A small image classifier, trained from scratch: adamw at rate 0.0011, 7600 steps.
Rows from block 5 of a small image classifier, named by matrix and row number. Rows with one number within an expert belong to one neuron, the router's apart. Each number is 128 + 32 x the weight over its row's rms, rounded and kept within 0 to 255. All counts start at 0. Numbers have three digits each.
Before each expert's rows are labels from the 100 images, of 14976, where the router gives the expert most weight on average: "top examples" is what is common among them. Only what is clearly more common there than usual is listed. The data: capsule endoscopy frames (Kvasir-Capsule).
# router: router (model.blocks.5.mlp.router.weight, 64x384), inputs 256-319
# up: expert up (model.blocks.5.mlp.up, 64x96x384), inputs 256-319
# down: expert down (model.blocks.5.mlp.down, 64x384x96, transposed), outputs 256-319

# expert 42
top examples: finding: pylorus
router.42:068104153102171105129177100198075076091128160092123093128143104175120149183130162132120178127130124085184120118093158114154124072150111133142107103102127178181111104112133080107144083103116071
up.0:105120178135167078132180151179052116076128173076076095134130088161115160147154175144141175143152123115203134105136158110152102058166106126158093099123133167149152095133160066099169084122083082
down.0:135106111074076146078078140110121105135085127145098188083105123051132100072086119163119131156128148094075105132107123138057098188122085073135147142129172088125134162033103164169083128161132168
up.1:104122157122167123133167131186093119055126165085124093141114098161097141165140149114120177124176133104164120115106154097145119062165110122161082117121127165151136090127153086134164107118100113
down.1:130110102057118156069096117097152116129087097159084167099085095054131121080105115125134117174163165117102105125136108125076135149140096030133116125101173105093125154071084150152094149153131140
up.2:120144180126180095119158132168092090067093168092075106132161081145109167157110166124119197122154120104168139101098187086137099082181100133133105111124114182130124078095137068122169094121080085
down.2:149115108047083142102084116087144114128090135117095158093072111048147123056103105153125115203151143114096126074111147151052119151095095067142136129122150118132132117045089144136114159163156166
up.3:104118138124093120082126115158091087178120143121204185025171174128136161082090100122171137135123162118067123137119094158036119155082093120142122179113160111087145171089115082165091135130124088
down.3:128104114193145095121111091081149127144147091124133153182180122141135171156076100119086054138060118141124136071128139128185162168124137171144134163117111138198082180137177098115121135115140119
up.4:110142151106168116145161179194091125071128162103106083134128111167125155190149169156129198127174129093194137090123158089157121042159089151133112105126103183142135088116140083131169125089104098
down.4:152119129091102143093109106114147154132099168129109186124092105026155079094096131146124119162158148106112098116121107133064122176088093078125127115147163106141154131046112171140120141164141139
up.5:115166179113121121049087137178089108155180133131199138079176202094095155097078080107122141069100139125149182133129140146094144124112169142086185166142140115171117139132102108179110139108167097
down.5:101167141154146115125174097125135128082109159135098095118119114165139175109174126155162162149117081107161134080096142115123168128149141171102111104079073149193135164187156072107106110107113102
up.6:034110140126106099156122138143068122122126157129158144098143131159118143134148129069112120105109106160105121187150094124143108135080093119102116080092121155170114155188144140123124068101135090
down.6:177106141071134147108144154135164105115132065158131183145119128058119124096071108080084095147157105099167142135142120173096150179150088128131166117135169082119110133106075154145091135124185180
up.7:181098154099110141134113130161141175108118137202115158151068100092090082123190071109080064132151092126138117080181127200162157187135164141111172097135135110120176109161099125124096127164178097
down.7:090067153131124063101132111110178093132139143114169121122181114143182117121133135097085149183072103105111064136137134221111114143087162098142142107126145058136124144118087114105142078136114129
up.8:130084151118069110145142113132153134126111132156126111142082116117132091083158121093119060159155098178138116060191097171130150205107163120135156093127125120136161125163127092094079102169161128
down.8:126037180140109083124107116134115120150118140073204139124213112119155160169101138105110135161064134110106094135142157226134099176107133109087147114150123107150122168101073159129076114119165094
up.9:093121128102155117193127151139096183129118165157102121112125114159127089138181104099129101132147132130057131193143046105164086082116121176106139120120146144124105115187163195114133145102125107
down.9:142118119066115118126111162142196119114129073152160123186116151143111111133093102065030113139163098143180102112165137212146165112174155155125170105156107104114098111155141141135128135141184128
up.10:116123194161140095178142152124116120087109169102130098123119119166104134137189166133092119106127117161172146092176139079179123117130120108133088106113071151122109126150185074107137080101096130
down.10:116120108108089102143130111094144106103070090107084189138142158092125119110043111152081112182095142050132107163174104199116122167143085088051151152126105148153116099054105162154140153151130142

# expert 13
top examples: finding: ileocecal valve
router.13:159116132153092125046140090086163133105126111095143173143094109085148120182145151092116169145100162138151109167168208101175121114106153093171127179147146106125195149106037137174119158158083140
up.0:133111111166153159157150092136159129161171157147120165101159157115092143090151118129117145094106099148139135182123138143137118178106156158124163119176160124110122143134128145121131119136157139
down.0:081129119141130146147174135142092178129105205158156085144119162113160172148114111120100155106114089154164106074083146126110144168163095174097110117106124110127133158146176108190135098133109103
up.1:048108137156114187164136056125152128100138122137123156087112075140170120114127163108146136175156169066095147135094121132097066123158105088152078116102118195166178106138109083143103095138189183
down.1:095100136136119122119105154067081055164147064196121168105126117070155128129079129161113063134085158123142056089119107143145116122147145109101154171155091036154097134147154085152159136139147188
up.2:134108101131154176103144143126183119075128086095149118194100170164079142223088114105100091100092087095150132168153135117138132120168208159097143114133095146153064157142158112164155161120099127
down.2:120115171140121070187159109165120103103094187088143117101131100119101166136141138147206115161074124112173110114202086062169129156133100083213131148144125130092142114165100076105096144123117141
up.3:134121126129149102183109175159106144081148138118126157184116179155089151179129164170052075068156135138099115090148153158195131148095152141126145124174101105112099140183183168112136103127068117
down.3:153108174102177074099118123189134092131093127115106089163121101162042077134142179144130180135136098142158093122113150167139106151124127079163120100145124108125134113152082123119070152209139112
up.4:092187121143102076104086169128136120158158120125191135108091149112089133198075110151081103085118110134092115135174138194170104156155172109077141139142159125102151067094064131151134137121078129
down.4:097138152165149085166145109112088129063175176104091142149133099143136187145189155125135109130098098143156085051116134082164114128133170126090082111087078162136110142154104140112149079109103151
up.5:187113127129165139115099112088144136137115102149092157161112103146073137165113131095100116123123123146125142162129133121163109120139183157070132146117104129174122092126152178162198104195071113
down.5:082136127129108115152143145143158102103118164133128116104094129097184064185126087078140100150137136111144105157179148163142127123121175136110132072148131152195116135180106158146172140153116120
up.6:205140124102126125034078134097157105166129116122137144098157121061081097141109129094138158142123190138104084172129182146154106152133100115160117166173136061101163088090085117175126182180096179
down.6:111081144242112133113142115109121159134171166161144095112194131176174104141168165118193161109155128167115111142093122112130090102081124100170070120121135112093149161195131127124124087149085124
up.7:096136119079094083122155133124108122134125071090104141157150108110157101144055161105168162139109128054149103109126163064126150153155119164153134106141125164126094153111157110088155100035164117
down.7:112107101086166114124130148083153129177056123188179115077125136152155104115056063190146191107017151068164156158113096116126131140119192115109149153136136098175116074075086140202160125123166151
up.8:093119117162112107205127148142089182097161127130153132133074160183143173156135116158107088114118096117109176111144077178096182147126125133115165130183152123106094151132128095068121131105158112
down.8:135124116137166133084115133136138094124122162165149143102119145109069080117190172110113139116123144114157117137098105129094066094086087122083126123135160131128089141175153117111063079150158127
up.9:177118105108122114151195141137170113094115072117139091197080145191106168211103122134152096111068113091160143151193126061138111141139202185074146155138151171209096159132175112111160121073145136
down.9:115101125113118116117130080158156089092119176106148141105119128135079149145143201143138076167119118117112063082088101144146101108140116143169095153158127118090092125157155111143144133099136088
up.10:120143129084095136059076123081110139166112117178176134127111122163136117185125112101099163099188117156126124129134092173126152093152132153127154087141132146150109124122045137147128134151141145
down.10:126134183086062090176089145103123155144110112136201149165068164147121104161171127121112148101112112158071162109170144075152118129090114151147105168173169154117142080138148128153117069132154146

# expert 10
top examples: finding: ileocecal valve
router.10:130109170144150065132168176157153118144171109152176157083141174173143150102168122127129112088153131120149150083145162131160158129127143153107155171093109078166104239107183058143139087119142106
up.0:109117094072102120107120131117128159043095150119111109182088124088086066169149111151132223166137101114136076123130118140115111124155142157140130050128139148106122052130122128101184126186109113
down.0:078120060153091080185088139144118150166134095154105141061157110148135152118144149121103071090101139147090152189118113096181086104142106139149145123125130160136173160153094153124152105078108147
up.1:133154100069105144054113127121109109141137162163119149159123111060173134195117143166154197155170153115067088161051128157095066111105098140126126126169162168094116154125100159135160146128117099
down.1:142150054064119145090070177122148128161152071154172166211084160050114072147064145128085112117130164113094084144151111157122121100151109149124108122150131150110106117131151187167154160146137173
up.2:140168133077152093132178167190151123111151094152147150120106125126110138110118091106100082123122092091191155115189155125156171139152158205138186125090119114118142160133124063128111137103165135
down.2:167103112080098150110054113131135109131079089134124159130102142120074080148114072138096172178108176118120094169151063144070085114153148144085193138174143118162125103092094165127090186126139152
up.3:141113177155144129102173129119161100135088116143154190116170131133144123108119177064112098124136137080132137098151144138109148144148110161124157149114174137137181139054150048160147166178128079
down.3:226121107134109136119143104092163116134126084138125150193126179120126101126143084118067121140101139074140100110124143111170213133178190109105154094103104071192120081156148191118133149163161178
up.4:094136124093130153154089120140088136052080149130070074189054074089093070191063156191119178169123109135128064133141120134159057061147101144132126082176140179115115067114074200143135158105109163
down.4:115147109167129148133116154135096171119136125148139168163074093095090093128113073109072106163112137148115234143194135132107153060138096154094208118104123171140104105104061148124101186117162181
up.5:135179144109147107131102161175071161126172155160080079112093125132082134125143091237128126116174140131130153145064142095159108088133119177173145134144139118127079160197140151107105106071095133
down.5:055123125116151120198097121187074157116111171149114121162088088109086103139154185136178095106159141169108140162115065104164090126093071150137096095152125200115160104180158110151110122122128101
up.6:131166126071164083138170160227137120096153105149139126129110092136114133119131127112118103137144103105194144132160182106162152143133123214170167108114130131091134174129115038133113139088163135
down.6:138093148069107143119093123120120085137087092097133122147083123103100095165115097153080176173103164122134111179155043147090104132146148122071171157163162128153118076120101190120124152140152137
up.7:110115134097104144125105116118121123067098167088042137190097064096126084160087157157132131169132121105110089131132118116122105118126093158093112087189126169104081105115118150105135132152119158
down.7:102234109068108101078137192114107160117141107164120185108116111124166107108124074164146140161199107100114159113173118174077163150128124199069142135147111152118089133147129083130111139076116098
up.8:135184120065169094142160168201137135099169104151140149126096113135096140126114091119098096118134090101201151109189179112172161142156137201165179110120135131105131147110115059118102151080155131
down.8:127093126092104121151056134116104088129085108119131133130119130107086095180111095140084177169123175117128081181162059151076083108146158129090166164187172130129125083121075183142106177150111129
up.9:172161143095129113090051162137091164098164165142137074115068120111080119145166106157096161107153150166092101098131168082168090082135106112102128132159108090116075098148132174161154121121127147
down.9:038148141157159098145148109146113079084106194088091121116153068140169191109140168154200144155144109130129126148084145121114077134135048094129056112091113189102112182107143098097164084133111101
up.10:105147169145175110166139143167156114085116110125151142119101087144082152105130133102085086118119050158220147096195129127137142146188144175104179128104146151101147120071117048120118146131151067
down.10:191110103121088149110143133115139099103088087131130119172137182114126094158110098126062136168106162100108070191141100128123129098154158117101152135139139103222115095120137205146174154113139137

# expert 31
top examples: finding: reduced mucosal view
router.31:084099116094120116112149102106150126102120098143124181118153135141171107162140121114127124189074156080154088092081195110124180089125133173159148101129126103195160230096116094133131133141101101
up.0:126082108169128088117114133093201103156163118181093137133116166152089131084118092181099106110150143112114093140070115145100136170140156086150125139117141080149133153098128118096045083141080168
down.0:132156094179090140102108149119126162143114158127088117139143174120178168171120153151129145075149132166115114125119143149116162128083120043122094132136115135110146114171096147130154053081068153
up.1:098130150144173079176136116133194124118103189120165134096102112191095086173133146126120130139111140148156089156119003103077095160126145137090126126105120163197137104102118170090091141125093088
down.1:128101159186093168207143131125054115064126191102161190113180098095092100166061153134150104166120036113190155115134100122151125162138104131143085100175152102094145089160132129156083166112089149
up.2:134088143094069090084081127121122107123184131160169150137114112119119128116123133112114115133106118167163103099128199150059134131091142081156130122111144110087112144083064115133119126161159128
down.2:133115134086138192151160105154120156114119110142122145199117091135094054130221173130164120153142137125187138162113089080164137069143094158182130103161118138110125139150157115148126129089169121
up.3:169133117095098159089147080111139156169155071162109231086171161147154110074114073109131119130135138099136130111065191118120178114044097168193130101137158099179141196140149119160132139147142151
down.3:109076177108164151123134091108123099096134136088105158197133140108129047129125167097125156154116150150170121125080183136159152075191096165236120103113138174126093156152137138083178106144136134
up.4:175121136108042155092057141116170121171137129116157159128139179058119139143079098075100105131132151142110105101140115188110126160128144120081141199120165099093124171088085088131127168159230145
down.4:139121125113092176187100173109122103125109132154175156130193139194163080131151073078110119075166199147061138172170116183126118112112081091096096116135113134107123149185142174121130108097121136
up.5:061050115104053059123111085148160105145162136142148134130108144117127089142142118140067149146176073094136104101126146174107128140110127157136147117131138122051077135123095141130087104115134165
down.5:172150117065148177116161189126175160160105101134113136157143159117088159127106137174108140083149133134139155127110141125135111144124131141079078145088042122102107100160131115129127154126124118
up.6:096096143130069114100116138102154103164197113230141138142100131144100101108100097127111089124115119162173129100078149114132118107113133154167133123074188099121107175116120085108112108178179079
down.6:109096155104177110091169057143141083113133164042095132197159085110141130159109073088039112051158122111130099120097129127177145095135092108153142113115181104161082159092099076095140138095163122
up.7:154070101107105149116126080126163091156090064125065145121129162118115077093107066133126099144136173127101114120089088161096128151097093129140125159154173067066135147078128116129122163156077145
down.7:114127089121140146180101189151086174124141130148182157126143126115101082182111149103108158144131133143150106181135038088134122138161159093108132123143082169103182118129156172128175156164131134
up.8:109104144101178084150144184158105097098131145106183117136130166156107147155173211134161143119109181092174193157161172102176089126156135202145148132081112165112112126105127093163169147136059104
down.8:153126159153123084107117141092164082115110183098175164042108093148178160085163096154166134140060139114080140126099103152109034171104174121118106152131131070163091182096157158105097102138159093
up.9:099117168173090108160103142147079098111099136047116188115179152075131133118098072128121098132156041099133131121104126175094121171097095080086144140133131118096129155108188114122098142130167118
down.9:098137116056159110215116123121106136117161176119078114067173083145110159193136133095111099140144133148105145174179116156182126158108096116118135070193138128081125091186153130129095212165149116
up.10:155116101085137110086169146126168173144083081161049161091168155160152111099119119164132150167144166101124104132096177093122136133102117154137129107106147115148151195060181114147153108176060152
down.10:149076123144112183072118077083135090110131099155119145154170139104154096089141143085109120154136160152129097117069163094117118092160111160173147158148127080107152169123091149140133142181147134