Rows from block 7 of a small image classifier, named by matrix and row number. Rows with one number within an expert belong to one neuron, the router's apart. Each number is 128 + 32 x the weight over its row's rms, rounded and kept within 0 to 255. All counts start at 0. Numbers have three digits each. After the name is the row's rms in percent of the matrix's.
After each expert's rows are labels from the 100 images, of 14976, where the router gives the expert most weight on average: "strongest on" is what is common among them; "colour at peak" is the nearest of a few named colours to the mean colour under the peak. Only what is clearly more common there than usual is listed. The data: capsule endoscopy frames (Kvasir-Capsule). In brackets: how many of the 100.
# router: router (model.blocks.7.mlp.router.weight, 64x384), inputs 165-219
# up: expert up (model.blocks.7.mlp.up, 64x96x384), inputs 165-219
# down: expert down (model.blocks.7.mlp.down, 64x384x96, transposed), outputs 165-219

# expert 28
router.28 109:094151020089116128158159108175130147164146100147132058161109098064097147082131110098087133095136102126106093076123167129134109061162196060154125146147091138168094134
up.0 133:144117097062141138107147131134074151155142109114128079137070139145146099112119073110143159080115123104123113128140116156126117132132132070191189153158195139134121169
down.0 134:097112167155096126157143102129063124125166096142108151125074182137129072145095068122182089070088153153152172114099184117114132127159109174099137139103182143136186160
up.1 086:191128144113205161102131170144114135094091172136109139094103118199118144150160144184134132166121142101125109106157063067100078146114086096142144103136108102139142112
down.1 079:105120108104087131130200108167112145211114113132168132148118132155145132144110161105101096116146117167120112192171113149127113109118155169133153160151086131155107111
up.2 092:125132110091098133143147050107121182132176140136133152131025133144133130087089110097138104084097170128147140119125192115144121117165168030099090135073130076150134159
down.2 095:107146139123102095137096130158080120139095112118175106130109195104148081185057090123136081145085230145115109106142207164136126138222117143117096112078141128119144124
up.3 143:114135137099099104121126100106118189162184140149131149121060130143128100122102081116160114078064190098092143139101202116138104154160132089065055133091130077129162154
down.3 141:101137139113132122112064132142076136133093125073161055135116140123146128165087114126158125136080154178104152083168143120150086093185101144099108099059151165108162140
up.4 055:154142146161167097128091089109134152085066128131142146139204128177179163138156149089149137176145162118202098129146096137129083153061121098176133106090137090108174127
down.4 064:170182172135119132113100080055094145097128199090136154091125065203100108104162167102125165095107148118082155126066105092108124119096119144116148096116121089085106119
up.5 069:149106132171150124100091117136147098075133139137170193161121173118205125168147134142128120135135155167129129117124108140186108168093153123144087078156149072110127165
down.5 066:123092078123137132147124148146140114060145148126125123103140165168141106156143103144146176144114147165045124153090127108119134133129122144126153112147115076101124083
strongest on: finding: foreign body (28)
colour at peak: grey (27)

# expert 5
router.5 127:094117165138121094138102140100155094107110148128067139092130110143055104109122161159106201112123120077082151154076132106102140169090104147202143097127038131120091126
up.0 062:123124086133146157139112071174073119162122092129177129164121149121155152159085057126154141161086157142169082093173126148122073123170160097085080120130186049179106158
down.0 067:151178162181128120168114169134118135168120157137137165093063142115098119128189135129176132117121170170108202140071169111084116177192112185172172153175099148080174132
up.1 099:119147136189139162152047118120170130155132128134106179132153027126152154106134148120123165152151187095137093148111099110102124148082153085152115078076060068118123089
down.1 083:111149155143136153100155193129143131103139135142103088130127066188117124092161158123162167088131105170169152076112121119121104114172086146141120122140118132078119099
up.2 106:092177129161127125118075134125147183130156130150113172130131038160139122100123140116142174133159201077127124153116131094103115139089123091138129102066072092109168075
down.2 102:128152150139124164111154149117150109095127193156114111098141071160058146125181149166135147116157094167116165085113112119106113095137122176165181161168102150078083066
up.3 081:075166119113123092073106189188149238083146160171108123108107077151172084081132148109113159144171172090130160131121187100138102143117117127129157109068109167110201107
down.3 085:152147157130149161161116079118147118081157196174148147042124132132127161104208146166109083130124133178158168092083108148128126071102157151142137107144095154124115100
up.4 096:155174119153166150103121135145137164165145135114160171134143067166153130105119161116131131129109166104157102105117147083140073161141119025118123075055095094117162118
down.4 088:139145164153130172174182130124154094082163156159095141118144105132081136102196124174148127116133116167152184085065153109086131099139113192141166175177088160087118087
up.5 048:117128083108136128139099092179098198151123119137168088162154125101193128142096141093124122179131122196145110092189152177138074085124187120105109143138207099172142130
down.5 051:068155208132142144124140106137116146207113083152101173143164139163148130107140098175102110117094194160115173165141181120139110098086166063163147099148125156137117056
strongest on: finding: ileocecal valve (44)
colour at peak: orange (33)

# expert 22
router.22 051:136145066112131141117126129163181135125133147133157138162163171114072154172142159168101150146117156147170129132133106125117125130115186145165139106182089107151122143
up.0 055:115074088168113100192134163129168129166185112170136153147179142096148165129139210072078119078154100161091108142214104138132128175085119140105102141065093141167108156
down.0 071:114151160163124120155162119022106155170154184101104102123157132166172133115135107149150040139177186093142102079072133120132118146141094200131157132165163168175112077
up.1 145:122147148122117124101138158172164125077102197133120104079178143148129151145188184137138173118128102155123137104142168094100077099145104123150123109138076149090106096
down.1 135:148135096113094087134167177184101127147125163122144147153138100104159120051085201112072149162222106108122076158139101164138129122057157100116133144137124130151080159
up.2 088:124138130107153080125110109117091139104181078143101110098096112180178060117061143075118160153098155130154180115143156140100125198120117112151132139114103105113144130
down.2 093:160114104143106150161060087126135187093109166154194183138123168138123123101188108095171141089068159125106165145131128171135155179040113147103083077120110127160164140
up.3 057:092124129081101137086167152106169154139104064119124117140136127194140110064099127057077115074138127150142086062145145147118143125195095111170111131082122203177155217
down.3 075:196146166179120153197099129124084156108157130180146112159132137077114113114161123108186072072128153196194099114085130147070192121170122119121118172157099147115182140
up.4 075:137108054154118114163104141137144085138131108124120119172138089081113137145137116131143169116152138127125157175131166149168166079098191121106101135164147156112073146
down.4 084:129104114117133141113162182108101159117146122146086132097117168117140118101159168091080097131178073113150123065134137099072173081136123137127111163148076182156101127
up.5 063:155136107162106098175154131175097069114108099054136127181129133088177137144067105082149153086134089162163116135158138142093114117133120111142119107099150175062169116
down.5 083:137180120162178121103133137128091134108129218182110097147174125142145130109096156185151118161112171115141123087160152119166116082130153098101158058125131069138119146
strongest on: finding: ileocecal valve (60)
colour at peak: orange (36)

# expert 1
router.1 134:108082119135142155141068086136184102144159100139139094139111132121156132146170140136137155156116140159113131093096096149140112151151177119130094061143112088131170175
up.0 122:125123136165152112110157107180143149154135108173137123148132064077127165116130095099095101129201059106113125112161195117108139107139148114116107120130090172136129065
down.0 111:098112104083103110118214136140130092126207146130143156136090129103108110122113094117101115106098090120079190107136093153166134112111167126114123142149112123103173150
up.1 130:098095136116079130142062050157147120173161130140161130144095078099158156126124134081113153118134164098096120120130118172170106109105162090126112107111126075128124163
down.1 138:164081118116151122115158174147173165110137141154134131153160170106115149140152120106127134178120136188137156179163079166136095101121126134152148149182124098114113166
up.2 061:102082131101123111091103106155137181146128151121153111196076041159123099128132083097149136127163139071068163158149182097094121147096137140153091193137178123128127145
down.2 064:104099154148134194196061171112129092103115103126137128163119150149079087156135099102109094090089097178147178115098128093088147102161158164103134127101139091135127130
up.3 097:110159145156186162108072063108098121087096120100092115121178066127150119054112150137126152176135147109149152122101095096111092111131151070136139092112084040138137084
down.3 101:114114117117071096133149132140115134203137099097153123187156160106144164151121117085128099123132142187174105108161158149117089121202162140097078184110129086134161145
up.4 087:167205169166127172102131125083093138116078141058093177102123097184166075166134091142162156139163148154167121151108128108142155129215126126120121120107169125166147100
down.4 089:120098114118059100085195090195100096135116110174113161083138079089144125153097124086131132122133086135188104132100136186074095095060155108115121168159132102202076115
up.5 062:120135133105140127100119102108131163121119172099149218201156115197126169088124142137115137161114212141193151163149132130115143146111092095119112193140157101134089157
down.5 067:132131107188084137129110133167090098200140161118103102128157153168074067098099087092154075072076190091091101106086112069116165139213106191085104157103182159107096089
strongest on: finding: ulcer (25)
colour at peak: grey (59)

# expert 24
router.24 116:085151124141148163165106102225097113154176115169176088130131126108167176099158121096091109145114061167138144055169163154162066109166186115109094078098082070137133166
up.0 119:134106110154156115093085097087132170172068079124144118204127123113116150097092144125102121114156145049071093127144116133170134119101124060176096154112120086140124076
down.0 119:146121133103170130138106132077141176139095085088122116101184130149082147119154131162094148105171127115115145127090106109131163130153099139171103118077096125140147084
up.1 078:119103108124060127083135094117107140113107072063119103143154098077144105173086085094138118160141131026123098130127156139138136073059157157119096154150141086178089142
down.1 075:091086076129168122173123137113147140165095096143111111158158220118086166167114097145151114152154157131143151112151151087095103106201143125141120118135141114110172106
up.2 099:102125132139123145099103130176077127135168151216184124112100121125141159105113096102128111115086134174133135084152141141132073110131119141128094104088084055152109187
down.2 110:213116119134160131089149110129154140094131140189114181075084171126098139150107187136129161102112124125139094129098061145080146131080162079112160108198092181148128115
up.3 106:103154106142117138141126190204145175118141188146171098165149101111159134095155149116116122128153109227124163113187110127187099096184173134181106113136115086132129118
down.3 108:179123105109127091191190154132165103093146129148126126111149142084092167095110144168087086105184081164133087148100118136095157146067177104155159185181100170141104105
up.4 092:103101116071104069108087182186156186135144172138169114176102168126143140131151152070144144100114170153107157140177144171201084120136136168136095148133137103114137199
down.4 099:193125105126132069126172153139123099123120160137112130135125127127089121154085146160109114099146120107114055112073043129070141163088116088120123127160135186157134089
up.5 096:089178118153146137129123156195131160107115182161170088164154103126175135091150129096119115149139119224138161097183087138164090120182168135159109088136093064145125123
down.5 105:174098092133138092144159188136161129098155142172139149129129156093091168075112132175083078124163077168118099146109118143133140140053189113150138177198100172126124130
strongest on: finding: foreign body (27)
colour at peak: orange (34)

# expert 53
router.53 138:134120145138167125162125078140146105113106121131096177128155156129107143109147147113059197123175129125155117162127051191179170120090173151118128114159039105152090107
up.0 142:134087090061142090178156152141126134190113141109154104159155166123088207129114076117097097108130069152152088153195123112145144105095090138144132199115128106157123125
down.0 150:159199158173132184139075091123124131100088165121157097102156082105155154096165182124161135140126155171144110106130146137152068082122102141083137065085116110163129101
up.1 119:070155167115134104123076151089104124072152096138101138081070125165148092109105131124149188129133156056138188114096126147082126206096086122155128072134105108117125205
down.1 111:063064139134152070080146112142128109153134055144117103169092151147151098180096055108129121148121125159082142141119090136119156116196126145150128154129168117095164140
up.2 118:167050164122083148106179086127075131195120120118156133162110185090101117163090041098122091037077136190149086178146131148154144088153136135113094199122164099173137130
down.2 125:150145085162177129139110091105169109089117123150149117103160162090114189123178188137107090161112126161127105044090134126117132072091166083118135113138048208167107094
up.3 119:175077158132048145098205086110073125183128111110148126148120165101113103157104069103138098064091148197135095161127138151140129088157145135098108196136183090153112134
down.3 136:153106081108196111135141064123173119122148099193140144137145169082105152118119138136075093153117116166120112107121122146128121095094169090124155114157059203149117115
up.4 058:119125109090121096087149135157136169128124148140146132114181203187165173171174144121119118152109123158142137078145142091081089130123092113116163165090142149122153142
down.4 065:164060054114155117115150114179192099112095131102128147181165099113116123153127155142114129134159079061124074095173087121099133133153143065175148093165112172181125092
up.5 058:136129075115093111092082136145125179145148148142181099122119161142166123168118093171157084155119169131108094073113167061090091162155125129121094120089177112137150132
down.5 070:184131154145092122128182144136126117187097119159101129131148135092026166106116130164128101099144087120126097115095095079125171177077159101139128179165110179172130084
strongest on: finding: ulcer (46)
colour at peak: grey (27)

# expert 30
router.30 100:126183099133217150140092157128104129105133168159098090085165170145094107124125132155112151150119135167130143088126080117100121150159156114109140070140092119136147102
up.0 114:131193106119107164123126150160108165102129141144087141116199101148147108205115156105127134161143197092195123121144119107112118136173102150034111103139112116111119063
down.0 119:110141134136155151144137104096113085112127093074143083128124153085125124146103115144127123210075151093127141053087148136135145086140152120113144132086129119143143110
up.1 086:140138111115192174139119098105061140122096170105057111087161182142093063114114130145118185132126117108094158125112104132101135150151106095087140128141125094179082093
down.1 094:105099080129100106168170100171109061132180062137124143161082127110138088182143083090160134087140114183144168093174184168145159135184156136098118169138192167155102164
up.2 078:088144120137087082172095110180136138121153123141143138156118168103192144139113158075088107173143149134151152161165186197187111083110154138101111110104169098128125166
down.2 073:133128107148092135131142113064160113148195129092137143130123092176123143121098103175096128148171157114189149117085110115133193167135107162151141149134143161105138080
up.3 093:098152110133088107099122099164108163118191159133145130150162057089199130081085101050089130102106122146061123131171148163155088083111161131131081133111100089128120146
down.3 088:137079143115143119153095121099122129154107146119128200123116165077111122100142070125128090177130127091112189166159075125164154154115118122063128122124195066168156149
up.4 130:161178119138146174122126103127083144078084171127109156094126122133142075123117148143135105143105170111148148075121145120133094149144121099026126085113115122111141118
down.4 129:114142114158161157129159105127093051100113097097139083143093139074106107140081079145152130154063118144094178043122164139150136069168138164142123160109142153115124140
up.5 137:089160054089114106118087103185118134080137130145101090131157136106183146129128176060109134172145189126185115135176114159152107082120157175074172097108106117130092125
down.5 124:120090144144126114130123113115140135166096114128145161170174150163126149175117110146139094118121162115164121105116145062166156105159119130178076143095147137136142112
strongest on: finding: ileocecal valve (76)
colour at peak: orange (32)